From a checkpoint of a small image embedding model: norm layernorm, 7000 steps.
Rows from block 3 of a small image embedding model, named by matrix and row number. Rows with one number belong to one neuron. Each number is 500 + 40 x the weight over its row's rms, rounded and kept within 0 to 999. All counts start at 0. Numbers have three digits each. After the name is the row's rms in percent of the matrix's.
Before each neuron's rows are labels from the 100 images, of 14976, where the neuron reaches its highest value: "responds to" is what is common among them. Only what is clearly more common there than usual is listed. The data: photos of plants, animals and fungi (iNaturalist).
# fc1: MLP up (model.blocks.3.mlp.fc1.weight, 1920x320), inputs 256-319
# fc2: MLP down (model.blocks.3.mlp.fc2.weight, 320x1920, transposed), outputs 256-319

responds to: class: Insecta; order Lepidoptera; family: Nymphalidae
fc1.216 114:444415460463471460494536495464527457510441561535477540506497503456469531484555521559459472447495559479481508478434415583477557500536517526474492493501441419539450483432465513536453546546535464
fc2.216 113:473554430544533473507494497462470472558501468476493455529487483487541540491417552458489481473490499537526493451572454521506455603510514545445457508502468591499502476510540543563399496488510524

responds to: order Lepidoptera
fc1.766 142:499550491522464514481491452489478517419448507437475509462510494534559500509553460574478489508501576537525473473554556454530486538491530525483474557435541503521503524469548555465530524506483498
fc2.766 138:439553547558512515571528547467489460551507528434432505485467519468538544508442468514500528422467464482557491580457497483585557476537564557480462396561485457456542446461443467597473456452521557

responds to: phylum Chordata; class Aves
fc1.230 149:488499451506488480615499510515468522502543509475469518463416377564525448495554426490462527467511584512557528489502542510471493498493466475503583461447443502507548507473546444487515506487536480
fc2.230 162:505445508464542519525502498517516457428508444525459528484486515491503533574478582515536460520479526542441502465512454535480539522568584568473464497568510453506503461473523501496468499491475504

responds to: kingdom Plantae; phylum Tracheophyta; class Magnoliopsida
fc1.485 082:520483531443516480505489509475577563513512502573449540508476503508515532515437465506476509457478497536487441482510482500562542573510520462486442544499543503574522593526503508552464492467471484
fc2.485 087:488521494543507531513481541516555531523542469459548505469510466501475572528487515516392535500528494536538529518488487402497538496519528562452559549496546466502521501553506553479553503509587543

responds to: kingdom Plantae; phylum Tracheophyta; class Magnoliopsida
fc1.362 130:480496509498522484470465590549511494516436443561465520517470473526534528532451469494538480514467484492448507465566531581550472479504521567518519544470460475532490500519510536531457511468511493
fc2.362 138:468484457488539513479453528505472501506554550521493452549469497514525532526490543529505511543570497538492515547518504501487531480488527473506510480556592464440464532429558517467514440515456471

responds to: order Passeriformes
fc1.601 126:497502459515506471455494489485464517520555523564483465469475515438519574484521511531506515443499485507467508545529489503463438558451403514508487572474497518485508541473436561473489527519461515
fc2.601 125:488445505545569548521505558517547557488463520426538550530511523501447506432485473496522536570483465528521515473394458486580478526538557467458504518478498441494527545519574410502487498526519481

responds to: class Insecta; phylum Arthropoda; family: Nymphalidae
fc1.406 040:511468514473462558463501543530424445441448507579586515542440418460499510525506492481530538561464505476520508449484463542512485447571547532512509501492507479426471511568550500561458522503504505
fc2.406 043:469455473533473491516533565531484500487501519484530468455499536464471442485488477464510536555494492498416539453511509526516552439502522495519500478516549456581515465453497487512568497541424522

responds to: class: Insecta; order Lepidoptera; family: Nymphalidae
fc1.62 162:535478461509490522511475494461532511539532545513490526453517489526444501503525566518597426511409563456534518484524607558419510537514458441547513456504542442499459415518491523538467469478501521
fc2.62 162:489451462489487453516510498486494464467520554552572520491478519579531451517514527406484515498457463522501472471542510509464538525529543570485442478482464544456456511517467503535475473559523463

responds to: phylum Chordata; class Aves; order Passeriformes
fc1.308 047:511533416493475506500446485571546574537512503529545449489455466472401509506551456524538552507561457547498505517514533593460507537509446530418468508467548533524537605536453493490538491439430512
fc2.308 050:496537489507529541546475511516494468530575497503490471545533514493529520441574444523506561526437483397429497477427547503491540447565529559510517526565491453522511492496518499505529506535476560

responds to: order Passeriformes
fc1.576 082:482473474481572514525483497554521573538556503423536467559532521475484501466507515449490501497474439567590471488488527508492490562440475491475436478523554504466556499448544563500485426586454439
fc2.576 084:585518527530526593513520552507536484568551468550471503472442473526497489509436442504511504497486472433473522572496548455592456496472450473533525505524512421540514479528503501434481503499504492

responds to: phylum Tracheophyta; kingdom Plantae
fc1.31 061:500517510490485490466398449506506482543448470525477501543556492474487477541479465486487456442555531489472495508549493476480516572437510473472503504486520503432552529523508506455527517480450477
fc2.31 063:396523517564503455431440529462523457477525579482549510512518454422453463474501497469508522521476482514503519501521458441488506441495451535525492448477472508553468510579509542480531529540507554

responds to: phylum Tracheophyta; kingdom Plantae
fc1.709 136:557472640584496533500474475428563498537509516486471553593524507520471481457508475479528494496544425495548493579521571468535538521472476554464530514520523462484517567502418478499512548462512547
fc2.709 133:492490473453513510501606552543532491513492438467515527458469517495515502579436463450514502510505570538536470445460456441505449492449468508539468352434539510448518459479538487462546503518471480

responds to: kingdom Plantae; phylum Tracheophyta; class Magnoliopsida
fc1.624 057:536442543473461525588532484474516476471493541481502547549505458434534533472472484510510454444501520420479421472567497468488507449460559553464494533563486533562493440521502556477549461538437510
fc2.624 055:494548484496507521451532521498494533438524556539542580538504510489465587501503471508479544565405524525526442479385492570487522456558435448528495550466531475482559466502445456531505482561424460

responds to: phylum Arthropoda; class Insecta; order Lepidoptera
fc1.668 103:543515499515545489506504453509538464448485483477515432424491481497454452526529475468464582569498522504471563542454503484523434500557459412491476444551475497551506467456451463455532507560484486
fc2.668 106:439489494527488505547510501446469602525566499521461475499566526532562466435561569549486453566512480534510554460550524549538507489493480525501520501476496559477480509466565512485476492506525454

responds to: order Lepidoptera
fc1.696 150:559505439540482474497468539483500548532496568475514462418451562502466447469476474573510531462498467460571480494504464523459522594471506496504527491497522554424552528480567498457508462451551512
fc2.696 139:562537517489548549510529530394578479499483548502481534541541468496507487529503523452434501483507545446451494541505408507571530425508512504505452466554519492515557507474456568460487477560538532

responds to: order Asparagales; family: Asparagaceae; text has "yucca"
fc1.137 082:548449506491450494562552566484549496516533532521582546540524524506446505508491552512520465554435557522464437516498484465457358473453444493516540533465599494546480481571533494523477518427546455
fc2.137 087:539478545477505525461509574507543461459453458448407580520421500473442557453492486544517489513525467458545523572503510531545485515549541468451481519572457560509523533421511466438525496545466487

responds to: phylum Chordata; class Aves; order Passeriformes
fc1.79 114:546462488472497477560489465561496484541500490580520421511491593483436525532527465544479362513509432539499500509474464452539533500516456482548504509517518437524497487439499508456493500489616548
fc2.79 113:552475523497496440521516484462487484505509565517513520526585483492464499528527507469492504453462557487514477434519468528467451525538544469508537571547541489588452467568535491391470528498484489

responds to: kingdom Plantae; phylum Tracheophyta; class Magnoliopsida
fc1.354 121:448449457494562552475510549540556468505553562530505489451490500513526572461399502424476443450557519513523576581437458491633449558511501461484477446545453517551437516476557510576492506470563533
fc2.354 125:501512527440497451474494472558523502488460466517528527514475526558488498532529496530567480501551433544479464547496421517523508504562493510476528541518524451475464515587427554491503539405405459

responds to: class: Insecta; order Lepidoptera; family: Nymphalidae
fc1.67 056:509531528414430554497488541557426534490498499517482493548530484482482523492561482487522438506508471548535517451561523494559478481572513530501540435507502583469520519538535491469546445538482521
fc2.67 063:534491477504533473498439477442506528565547523546540472501501549449517510442471530492500494510503491507456509470495505479406445489469470542518596520512460524508548523424557417475444524485546412

responds to: kingdom Plantae; phylum Tracheophyta; class Magnoliopsida
fc1.165 085:471521503479502511492484548535522474566475487534503505441515555513515573532498509550449519461557473448490519505507440535522573448441589464481443548504458551469462479489477527550527473514517480
fc2.165 089:526516537427458525593507492469485556494482552441528480566513530590464477505481503492489459481529481486494548552421500425441443481481475460512506513527580534503509480517507491506464535555463556

responds to: phylum Chordata; class Aves
fc1.326 130:427441436497525541496499535524524468562497546481514532486477456511489472505553476503493490459482561505596565523443466487486561520468535569511512552520480513474526527474495593451445481492507449
fc2.326 132:526483558491382600476419526561475487509544434522485511520514511455424489507574532542534516564434459492448495437513514583501443500494570498515477507532503512580463556496425513478569473572541543

responds to: order Lepidoptera
fc1.135 082:552533457461467476571563497549555469496504506529502487568488448503454542473526569508499517521476469480462504547517433495485513579501570507486488453514520488494480473480473498506558447476526585
fc2.135 080:502543500525482483406474491542468474498584439486588505427567521547502534481492463501486473439507460464489526440430527564535524529615492487556453447443492558435436497468517475470572496469481476

responds to: class: Insecta; order Lepidoptera; family: Nymphalidae
fc1.154 124:555513460542455503482468484435453537546491553525517561529562451499510516550512558466482522512520523484602468429502479446525423557514490432594500472566500532541534490552523562503461540489513541
fc2.154 116:490480558469468519462553531497528491481538459479432492533556554553450499502528509532516429427581442546435531551505526489475464506509535501439588506485525519429555510476460545510448456584507469

responds to: kingdom Plantae; phylum Tracheophyta; class Magnoliopsida
fc1.744 033:514475473520480564450508523495455487521488464506454438560470483501483467481522489460539497523424490510487517518531511460546525455496450482550511463402523465466549465551520543552503489512525541
fc2.744 033:491521479405433537520465592501582476502509527474551478538585463505454473424487437514441461524523470492489478526462493522450489474424486530453514473573448513556510489500586536551542504571453488

responds to: phylum Tracheophyta; kingdom Plantae
fc1.156 136:538411475534513508534474541433569497481456418523460445577526410523531452527523511589501515491482479500469516427519445519504461505490539518480538555473484500526514500514506478494543488525480567
fc2.156 127:429511553450570526514521478482528472495564551435599604460547486457543512507459556482499490472538521563504508514532551499382476526510517508437504518535509530540488536510532490518453461520486466

responds to: phylum Arthropoda; class Insecta; order Lepidoptera
fc1.468 075:527589518487485472461480476463492554444437456442439486523527422463508521445455538473485478407472572512439452491479495470499531509457455444529493411474479538513564513476493558506534542502498471
fc2.468 070:455447508422450508560607468502464500563487482534501436421549545494457503454472494493499486472465599504486530510424509595489478553520525538433542508498580499474499544458515527505612503507425534

responds to: phylum Chordata; class Aves
fc1.255 104:503493467536512458500538477565520434531496479506474469492479466501478449557576525465483536501498464459464497518522523509526532459529430554548484474468467455493503480480576448490435532474490481
fc2.255 095:572462540476530475471528449463448527447444552532481480522514530482528487518488459500492456530551529476517543524487474498457427533529475448505553498505445484600537475520532532469487551519575490

responds to: class Aves
fc1.695 101:482531491494547556566491432611474533401527530495460488433439511521518502472521561504480501505509546507488558579569561519496510513428517567502485439477510524445536534563513498466514552470495474
fc2.695 097:503507541500472490563481475484449478462531507454474542502472453479434512420563523486552492509481470533483463481524505534481491498563462518471387522415494545547543472485458519430538470490493529

responds to: phylum Tracheophyta; kingdom Plantae
fc1.605 079:502554470527461536478494479446550519438565472501487508477422511462494530478456493547506490475536474582509645519436495480519505588521455544546527535435559399459474475482436486470491553517494573
fc2.605 077:437449515485500468522545534517477558532546481461491513547531470561476569490496454493524505509578472511471504516540428448496527547458481477461511559489518451481447527538537486536504529476510449

responds to: kingdom Plantae; phylum Tracheophyta; class Magnoliopsida
fc1.665 117:609537488452577517444447448529580511493543493461511403584504470491522494517526504502454507457418475525499507455513545421518500500483540501519484558500551561474532489528468610465471484472551548
fc2.665 123:521562513540429550507553531472549498468519516539532455477560473405454468561473505465463554461461527441565451491556516508499497527532545572537503448534488493524515483501483537488548493464492519

responds to: order: Lepidoptera; kingdom Plantae; phylum Tracheophyta; class Magnoliopsida
fc1.694 063:537557429509486553511484484532482445541466525522536593525500532445525549519534454536492495451544545490551514551469440401508525497525466487549511601485471515558501470587462509527548448492432536
fc2.694 057:526458510500480527469448445430527462509541472542488455503475477520540554493514559523441530479510412513602517546478470465470502465553642473426486575548503527500506458488498491541439535474510503

responds to: phylum Arthropoda; class Insecta; order Lepidoptera
fc1.148 110:566554461487524506561454509446494503474570548407433496587504479510525494582470494560466408518574494452489478489467499500502450436490478522509529422499532436496523549535536449510462506460494503
fc2.148 116:469473534489473489434505456500511504486531566492499428530573478526535465382480455493539564525574540561531532485523566445446534539527556538478544575507510557499535507466511459442590492521563496

responds to: kingdom Plantae; phylum Tracheophyta; class Magnoliopsida
fc1.424 059:496577535515517550546481457471490491540570545564550561461513560500499408538494407458430462514429504489456590536495536508542590469442514465429509557456434476488539536458530507512459485485537521
fc2.424 058:438450460483475558454474502602483498484445475500525502450520479538534461490583473455509522371484534414556494509513509466501492529582550493493510512441489494491583520529542513529567537502561487

responds to: class: Insecta; order Lepidoptera; family: Nymphalidae
fc1.131 041:501482460492478505546499458486511478500515487557485512539476505509512557498466495576559454517466491468510545496520489559418523400553503473415483508465476465593495498537537537512557574544500468
fc2.131 041:482540485569491418509539440498538565494441503465506525465479490420551495510539510510552524484555534456497543524484440541516442523440515545534499451573489490591449461508437505496522475518485484

responds to: kingdom Plantae; phylum Tracheophyta; class Magnoliopsida
fc1.87 051:497441508473439499471481513493466509534473572523487512553488481491537519446528512461500500466504506506502482545534531539536485544465496559576469512504512496493411484563444492589462533438506570
fc2.87 051:544473468545535477489539470530416535506543529508492434542474474492464460526474434464507542497539484499496521565565517471517559568497538476446543493559437518449657495507545478477463458531521540

responds to: phylum Arthropoda; class Insecta; order Lepidoptera
fc1.360 042:520499476552489496562494587484548482465462496428477517496439463566508525483426518517441561555450538517460540424546512511555484485535486543477516457518464479447470495490454542501468419509490583
fc2.360 043:484458528491555532463489431521515496547482456474583485520504430479522492521523466618500425462470473520528478516481449478518512492479510469457484466553557490508496515566510534406536455536433480

responds to: phylum Arthropoda; class Insecta
fc1.9 145:469532422420493554489520420561480527470507442490557486496463602474498592486490548502497448481465447513426485476508505469595497526572506515502563451455417496462519501453508487489547473436532449
fc2.9 136:516475470583489476535556509522502485461531515536448446490512420513482531511492508466492475456506477477447499457499511496541494515535481520503522566514533463494456506480458594481443534572462527

responds to: phylum Arthropoda; class Insecta; order Lepidoptera
fc1.499 076:463491491552519516578519519430548484517548460454434550459448550467581457480532516508529567512548434510518416561460480555520501480432460595493472557540434514501486474490519495548507481535519500
fc2.499 087:517526558428489556456499448482500417435562461437540528452524506535471467549486512392454521500516511514527516499451467488509523524520429490477491494451501485474539478511509562520548539495504436

responds to: class Insecta; phylum Arthropoda; order Lepidoptera
fc1.378 130:526560468530499520568467587562480492440481543501541447556471562500543488552512536478479432463514403527464453464531571530451429459507533502487538487450551466455548458456450545533514496555506491
fc2.378 129:427492544439505487566493463494509513512514406486449484488546514542465469485515496464485523455547555491461495489528462506473439501514486421434476588470551486502522513507460455615468458538544538

responds to: class Aves; order Passeriformes
fc1.349 171:479538586577508547438501514489524534520541531537522511506492506462547514467464581448457438459471499457521539565454536459471507555491494512524497498470518495385514459556513570521449554487444535
fc2.349 153:517474459476550536478493381511451436564499502485463503517434494455523566498486478560437439548550483492459517608499495502499528512447488490465479515474459464557469496440485462501522483495526514

responds to: phylum Arthropoda; class Insecta; order Lepidoptera
fc1.524 059:461556514522531501524529537526485550507486547525400531467470495534407485455500361481522541503474484528441501453432423463495453460473500512481493489538492499456483482467449613540550503497457563
fc2.524 057:507444561442525475518511454482441568518471507495484511441516506506483498488498446500521506485552490487515506477546551469475495582546542475500549411521488437469524565503545472511502511529510494

responds to: class: Insecta; order Lepidoptera; family: Nymphalidae
fc1.663 045:558496494439494547447486532544429456394518510500559495458494453508487533468480476522595481507487527501494524501557509531500520515653504613508546511479481513552540529471456540457478477544507493
fc2.663 048:548516534466449530480495514541512591540433550472518445538511541460492525496516514473493523504513450486479426496477480466453513454462524461525379533519466425459480553561484483527567466478487545

responds to: phylum Chordata; class Aves; order Passeriformes
fc1.564 089:502508503524491439469512563439514472437534505505480479520453499511536463523461486524529491437534527491488505489533492491444500476533484508509525543530475419432553438540506520556468436475512459
fc2.564 088:515463485463496519477455496502469539456434538482466508464520492448447502421479501560519505486484480488443584433523535435510490477552613567491498442506464474559492475476504494532508477587531581

responds to: kingdom Plantae; phylum Tracheophyta; class Magnoliopsida
fc1.13 060:528470514505518529486501499554477482460544490529440452511509452489483444528507481453453458595429580438544511502420482557494520471413512516499486439557556522493451556494486519473503415494518517
fc2.13 063:431545539446451564524487537482539513507508498494439500479562499558544534512566468551501528452532468483555510465512459484550488500489510596534544516452448531574456611505450453456485443438476476

responds to: class: Insecta; order Lepidoptera; family: Lycaenidae
fc1.754 073:487507529469543495513526497492560509521536495503512522490438459566498429491503526567462455475548401550571503426472421466498482479501450573492416499509469516487539530467543502469515415493563517
fc2.754 072:549429484472456509464432495464459504487513450490443460518561496470539481504451575458409413561537524482511480496433500501431550420491543517417448471508438495512460513436547503527559545484475492

responds to: order Passeriformes
fc1.381 125:484571501458523517533503480486487495485470524553537558516461478549494510435530530506528604485457523500501492541462455467502505466485436560556443501507501449543443429463474475505553517570453484
fc2.381 126:512506476420443474557446500454444478397467485507537468461556493471493437489460412538527483485506519503531563442574472522483563530431483548487522470507521540446505550532505504576530551485550556

responds to: phylum Arthropoda; class Insecta
fc1.433 086:502508518494524468482474479488505405540442460484495483573487522483489498485471514539481561527470482458508474469469510486446491517459461531565499472443473559520488523515576557517627437555510466
fc2.433 088:557564566537507435448593543461492515525466529452495507490449487446560544533481510469524480522427503433498526487476586501497528493567528484442462504417570531549569461531508457464526563526496506

responds to: order Charadriiformes
fc1.247 072:516510496471526611483552584426476560513491423486509489471458485518502497469483480493519491539429532521544514538535525464505585582449474446424563569572515494548563425488560572519436494501513492
fc2.247 075:466444578551558506455482484478546518451476576524478506530473513497531529489523442474577493537504437480454470492485528447472466477563581552493514559477506509485463593527508486485636429482568523

responds to: order Lepidoptera; family: Nymphalidae
fc1.600 155:451468459556475521466504538516502508476517550476485500482571479544522558529459567499478478528474567446500418557486544479477402503553548536447444502472484422438525492459445478485494585487527496
fc2.600 157:535484499479508441497510482513504400512439428492458499538487493521500487405522500509513474439472504505569539462524487485492550586496445494488509515544474518435543456505510556513522439502504534

responds to: phylum Arthropoda; class Insecta; order Lepidoptera
fc1.519 070:553546493538503532501467476454517519527522476497487523522434532498476435510520500474396477523424509500536478558547480512485431477463486513449432507446446480521459472561515578497472497482492523
fc2.519 069:426477533499489495522465440559474515556508464523526494562494425529462489514422507497521436522547577501510478453521514480537507468499533476489484487493522530481521485511521561551431501538502497

responds to: class Insecta; phylum Arthropoda; class Magnoliopsida
fc1.715 138:508480465454600483509525450458579437476510516535470578564513468525503513512444465478558403425459549481529580531571414553493500473484478452529499458517537479544491488461457503494488499541468485
fc2.715 138:494457572467472522507524513462510531539522486504512502458434506540553436486476522496493503528461439502447457443561488541547486470491534515431446560521491500477500466512511487538536511489475541

responds to: phylum Arthropoda; class Insecta; family: Nymphalidae
fc1.398 098:442482577473520420505470475435537500557380464499480463474433531510533466436482521509538508538451459495421499571502481518520499487492572471470561551417528470458481480503450453513520489511434479
fc2.398 102:523490518504476536483551517524470490510541438525510479532565469428487468516480418493531511479547559532505559509554532543500568524474469541524462443505454449488550453555475461517536508484503479

responds to: phylum Tracheophyta; kingdom Plantae
fc1.296 132:444482458574496496537529464512500493569470454405499529483409514468540546496524490549517451516537433506541450424547565549528514472563456455507574538556505498501427502488491513529452548518545500
fc2.296 127:495572584498499484470436506524472451526528564498554538525515506521491471489491540480497511528571558585518518519489443506481512520490510451439502511495443507426521538536513514525469488495583518

responds to: phylum Arthropoda; class Insecta; order Lepidoptera
fc1.583 087:525547476489549451498511579548575490458490501570418521505491486481437528488517477572511493482474476479504470490475438537532443453453547476496506581487510421477569425485569518511542488546534499
fc2.583 084:491482514470462434495430429532484509464559494448535549515494542483551418468532503445495489480551499601520562449463525480486481446499529530480460472490527477498520398531473494526490485508536474

responds to: class: Insecta; order Lepidoptera; family: Nymphalidae
fc1.10 158:511578445536483521482465593472471505563541530504440490438560472493532517525449533495407419499504426475502525487473389486560467440533495480507462547499518459474504539481505475558544459510546516
fc2.10 161:402436577476507493553456474530488516563500530519505512598471467496509481434471496562501547501480449484480449466558510481394578509503442494485449511505506591491563480433541499484517487486506509