{"crop_scale_min": 1, "translate": 0.06, "targets": ["class"], "embedding_dim": 128, "mlp_ratio": 6, "patch_size": [4, 4], "conv_stem": false, "layers": 6, "width": 320, "lr": 0.011, "momentum": 0.98, "orthogonalizer": "newton_schulz_5", "steps": 7000}
Rows from block 2 of a small image embedding model, named by matrix and row number. Rows with one number belong to one neuron. Each number is 500 + 50 x the weight over its row's rms, rounded and kept within 0 to 999. All counts start at 0. Numbers have three digits each.
After each neuron's rows are labels from the 100 images, of 14976, where the neuron reaches its highest value: "colour at peak" is the nearest of a few named colours to the mean colour under the peak; "strongest on" is what is common among them. Only what is clearly more common there than usual is listed. The data: photos of plants, animals and fungi (iNaturalist). In brackets: how many of the 100.
# fc1: MLP up (model.blocks.2.mlp.fc1.weight, 1920x320), inputs 0-53
# fc2: MLP down (model.blocks.2.mlp.fc2.weight, 320x1920, transposed), outputs 0-53

fc1.518:402440466453489381488511561431497518469617460426519460472445546456425556534485562471522533407499462508560480468513378495522527581522615449495477455485487502530442
fc2.518:515565508495583432476449468481526439510506449485478365511584549553627517529486502425478458493520485510551390469430576510548545540436524428505558482465463494504450
colour at peak: pink (33)
strongest on: phylum Arthropoda (78); class Insecta (76); order Lepidoptera (36)

fc1.599:517525577454547489445495400482532576584566497481443498534494478526523539464503428522626503502457504575496475388559520498506435507506467453517525493517423544423469
fc2.599:492459445482491511444563432541462519442573451570471525622542462582430438519474474498474530571524524500533465546413496532465459436496467554540396429509455508478539
colour at peak: cyan (32)
strongest on: class Aves (88); order Passeriformes (59)

fc1.408:456495568429426435589556507451465479548474601474507464497544397531515593508467569521481532491515539495508425505458466544552608546487456574462511516517477528473464
fc2.408:516457492571485545539516511484537493510413510499541416495565476480554493489489524459504412519497440545487520508557488596495491444626498445396456528526456549451597
colour at peak: yellow (43)
strongest on: phylum Arthropoda (66); class Insecta (65)

fc1.226:502568552513585531499449490506438546497482510568443462536478538513399489490498457465475462412518461532526563563507372524561512463504451564457584450418571510544523
fc2.226:540494472522604533546580510451439443444497484486509526553526456476518523481544489511495613516556605480494540473456575558379463478488506512489558479507408435539497
colour at peak: grey (92)
strongest on: phylum Arthropoda (69); class Insecta (64)

fc1.42:497397556433486501567523574560541477539457572398560567547478483436443516509511539522492385481596499560527530466597519543553524515507596468507533440476502465533453
fc2.42:421414456458458491439437394551427501470473577555525472421529583422488510545444530416550576521421507394503604451502583501512450567479492493508501473472514506495546
colour at peak: green (30)
strongest on: kingdom Plantae (63); phylum Tracheophyta (63); class Magnoliopsida (52)

fc1.55:499558496498493556396488594436450480563469483499441570466516504430517466419511500560556513452449442439470569531515545478604484529545360517416552500426634536427501
fc2.55:433525470573457447575445466543515517575545497492459439530467488568496581499529407536493478508570518403526550484422474559522556508513579440582421586498437451435571
colour at peak: brown (56)
strongest on: phylum Arthropoda (80); class Insecta (78); order Lepidoptera (36)

fc1.281:579576513456519494469449535546558461452593460457559496467563524447446565540411510475458466532401440512486521462419536506537494537481504638461495532555587480492467
fc2.281:476508563526546522506458512433520520437506571482504489532589577445639501419484485573536551425566462571604489550529491540561541450587495484473518496510503467430504
colour at peak: pink (49)
strongest on: phylum Arthropoda (81); class Insecta (77); order Hymenoptera (26)

fc1.432:510470396536505511414393514444443516552520482495473472446505552541555517558423595523499439471524498556517543532535470525489479576514491504586429580501482497548580
fc2.432:472508444467447395471546536461559562507541576507483507529352480465423425447560535493541432509380460474457554518516615444533461532547469489473493547539588464456432
colour at peak: yellow (26)
strongest on: phylum Arthropoda (61); class Insecta (59)

fc1.622:502468480520495459505490548534443453608468467508504595541447582484536500433475556619522568490499608534510505603510529532475523515539425484504564466506535528469528
fc2.622:482501506461483485555464482581518466502451510518416531394567516513508489469503450505461533509536433539566438462525560617440588451386563449507431506579529415480482
colour at peak: yellow (42); orange (34)
strongest on: class Insecta (89); phylum Arthropoda (89); order Diptera (31)

fc1.209:489494530466452537428417467470454475495441482534443532573538498524500475456509529564507589562606426595489505566498444514480475570460597483454499550566512540484349
fc2.209:438420451515565420455527453481458558537549426533523465594410417509452430460563521468465453484508448430477459517500582551463638505547483526523514480426495479437601
colour at peak: green (33)
strongest on: phylum Arthropoda (70); class Insecta (68); order Lepidoptera (38)

fc1.460:516504417441516481518515526540532505575506503497514502493518536579550571438545491446535486466475508572534523506476543573524457518577493476523406435439580469576523
fc2.460:525462499486520563483626543516554466424572482506449511541470451469441569487408485475509450557481520394524529548520514453411544445455462567551473536480514483463390
colour at peak: green (31)
strongest on: class Insecta (89); phylum Arthropoda (89); order Lepidoptera (47)

fc1.196:481478473557474594505543538459474465532477521449514485509531546563477525465558539550523579567572514464517432436517496631477471487584489551500440546503448527450496
fc2.196:378493574518513554540451496481515489503484525481545435510568590459488503391472621567556515516540527479422463482434490526535488441519569498593507537450474525463554
colour at peak: yellow (41); orange (26)
strongest on: phylum Arthropoda (67); class Insecta (66)

fc1.558:591459534430493440436496521449413550432579575493489479538519475460539479454583504476535485492464422478516516525419423485418442406515450465547449593419546530463506
fc2.558:594499496581477469522550558420584591507555593483579501593495482535628504423396541503416438510505577444556530455473539447543515553470527560531516428472523496481438
colour at peak: grey (75)
strongest on: kingdom Plantae (42); phylum Tracheophyta (42); class Magnoliopsida (35)

fc1.199:516399431545499444512464502529442532476539509567536510468417551489571562491507544516518480544393476444504457493447467482495607518452524556404434502472574550523515
fc2.199:465457463525468568587509512555509577440538582515453371528535459485522488368506467435446465519444475571506514555498448506525498507494528466465424506593548573528525
colour at peak: yellow (44)
strongest on: class Insecta (65); phylum Arthropoda (65); order Lepidoptera (31)

fc1.167:458489502470440462529562513591540482427546469501446485642465534461535513452509499493565559425548490425529536445436503477434530478498497483497446552573621476515608
fc2.167:463515527482569485521589546473516529467469392439389481570485441510423546538488537522510411583568491472564546506434574523508546558447471580589430545515550471595503
colour at peak: green (27)
strongest on: class Insecta (59)

fc1.520:485468586542500461447510542478413467456547548504464479476546488502466484475443556543464439442433544542510489456624554544552441464459469552534479493548631486636533
fc2.520:520464423540355493461452480546497572574507552493563559420506459557575401383522428457491580521496443564510521478424535530493562528414423447455519540504474575400548
colour at peak: yellow (69)
strongest on: phylum Arthropoda (95); class Insecta (93); order Diptera (33)

fc1.263:539407465475541458441508499406456530459503472587491418540477533483480569496399500613554599529510410528507588549336538577433601449559496460469464486657513573484514
fc2.263:514474529519467477470521514584560484426572506450477436489437475577524502481515457432458536512472517429426538390461425471553541572448415557491471425379498552483481
colour at peak: pink (33)
strongest on: phylum Arthropoda (69); class Insecta (67); order Lepidoptera (34)

fc1.588:562491584503437590562502434512481537512484467443579527505517465350507465546476529554520448493521597452478365494494455488502458533565515471514449482526449526532501
fc2.588:430525524457507519430506516504387551569487498442437566516485461418553505536477512536511431536499471542459504526469503556536579570528536507528493497520477462506440
colour at peak: green (29)
strongest on: kingdom Plantae (51); phylum Tracheophyta (51); class Magnoliopsida (44)

fc1.383:485476480477509518532460466507476509538610548548497438513573452434551459464499549500510489536406434536452496565461431513492512493481456388445461513359515509465565
fc2.383:482401564476501514569512584523447538524444431551445557498455504499407558505510535528537546546585534544511482506511431467478501515618529502571450462565478551435470
colour at peak: brown (73)
strongest on: phylum Arthropoda (89); class Insecta (88); family: Nymphalidae (36)

fc1.205:507447496496496523468423454472524534532444435562513525528526478457518470474490350466593424465467423410489532540527485485519535525568447567525558502605515502573472
fc2.205:390490521485515456514537452476440478481536443528414512461470477511442488494588430432512569523482546464503480419392562504520460490494554566454439473500498450494515
colour at peak: green (32)
strongest on: kingdom Plantae (41); phylum Tracheophyta (41); class Magnoliopsida (36); order: Lepidoptera (31)

fc1.685:570519481515462444481452487480494406553457497556440480471488507485436521519510539529416509602486500553440502487537594512463540413557552477484432538557467485534537
fc2.685:523570472515537544412510511522460477536530534507470446430552497527515548553519581567562445456515424404468452467469504462535554623509532523485536606536463396490513
colour at peak: yellow (29)
strongest on: phylum Arthropoda (71); class Insecta (69); order Lepidoptera (33)

fc1.192:469509552507439502504414419479560494520519551495504432486484621474545528388507571541521502523363493474512457516501534510477494537464513523438439513573474559491588
fc2.192:442484474510446516606580560538507392503462490502516415520597475466507578558452527544497500483565457495583542495473541554507538534524500476440554504451512542485522
colour at peak: yellow (51); orange (36)
strongest on: class Insecta (77); phylum Arthropoda (77); order Lepidoptera (31)

fc1.82:527455525552442443496504442534450509551500478492460468456563462538553446429563483571511547436465524443497570537516472477398453615541398537501509468615430498507618
fc2.82:425513526518486513486469491444481590453509574568472436574457478527355509455505569440479595487508498483526424477582463491619551450451517476512526573525573536441473
colour at peak: yellow (27)
strongest on: phylum Arthropoda (68); class Insecta (67); order Lepidoptera (37)

fc1.338:484454458482393485573476469554517500466472436437432546604474583535419501556500460520442499394545533429466535578485479510511496454488446517542523580407501595530543
fc2.338:503501478420531456488461395431490508412478476558517496472549539470452464435496515517442449467438482443527477542465455384506437460490538534519465497554416444538528
colour at peak: green (34)
strongest on: kingdom Plantae (74); phylum Tracheophyta (74); class Magnoliopsida (62)

fc1.582:453531505466474481585455547460541541563528499506543512587548473547496549449488412557501562604519531481540603546446465444419473648489462525521490543455495554525526
fc2.582:506529475428619484432548481407415432401524522501444485526494529499537568456541521605427592533492415456556512480469609520503421424471489530561491544478452507535405
colour at peak: green (31)
strongest on: phylum Tracheophyta (25); kingdom Plantae (25)

fc1.378:457463542426545579506569570500490492405509468476425428579492376471587466527488587529477459486533522564598507501534546595503528456389428460497479557481550389506546
fc2.378:504446520512419492502518470398442435517506491472496523459570627395476486449505416572474500579497486552514511448541433502573397407533499500541429477531436498473376
colour at peak: grey (79)
strongest on: order Passeriformes (53)

fc1.593:466520520447442527517476448485477431466516583473473495541468457507486431436443619580482533576399579450498567525538601466422447540546482412480582528466455534557609
fc2.593:491461527507479512427526540450546469517515536507494489515615522457443560601583471438507497500471528484561473482489433607505478540584466455478463517613463479512547
colour at peak: yellow (38); orange (32)
strongest on: class Insecta (64); phylum Arthropoda (64)

fc1.229:500532438454457524543496519510527471532478425600364503510418539473562528559502455492539467583447488539536448567426423430417480451483597526430520519507539500474563
fc2.229:501440523459468403405560452527522513492491509462568558598526472608456431436410486483496570552498453514433515521556573393545452522462482476547462491561500468506433
colour at peak: green (33)
strongest on: kingdom Plantae (39); phylum Tracheophyta (39); class Magnoliopsida (29)

fc1.264:508466518413419400551490499438516420427477600534437548496438566518452511610477496533426544479505537425499537424508431545491510520452393471420496490499482461479557
fc2.264:438505423420525442547407361424541554486427505502500505492426473533563497404486482520547418560472451451467505479525452490546468517444533418513525536502499480615466
colour at peak: green (31)
strongest on: kingdom Plantae (68); phylum Tracheophyta (68); class Magnoliopsida (60)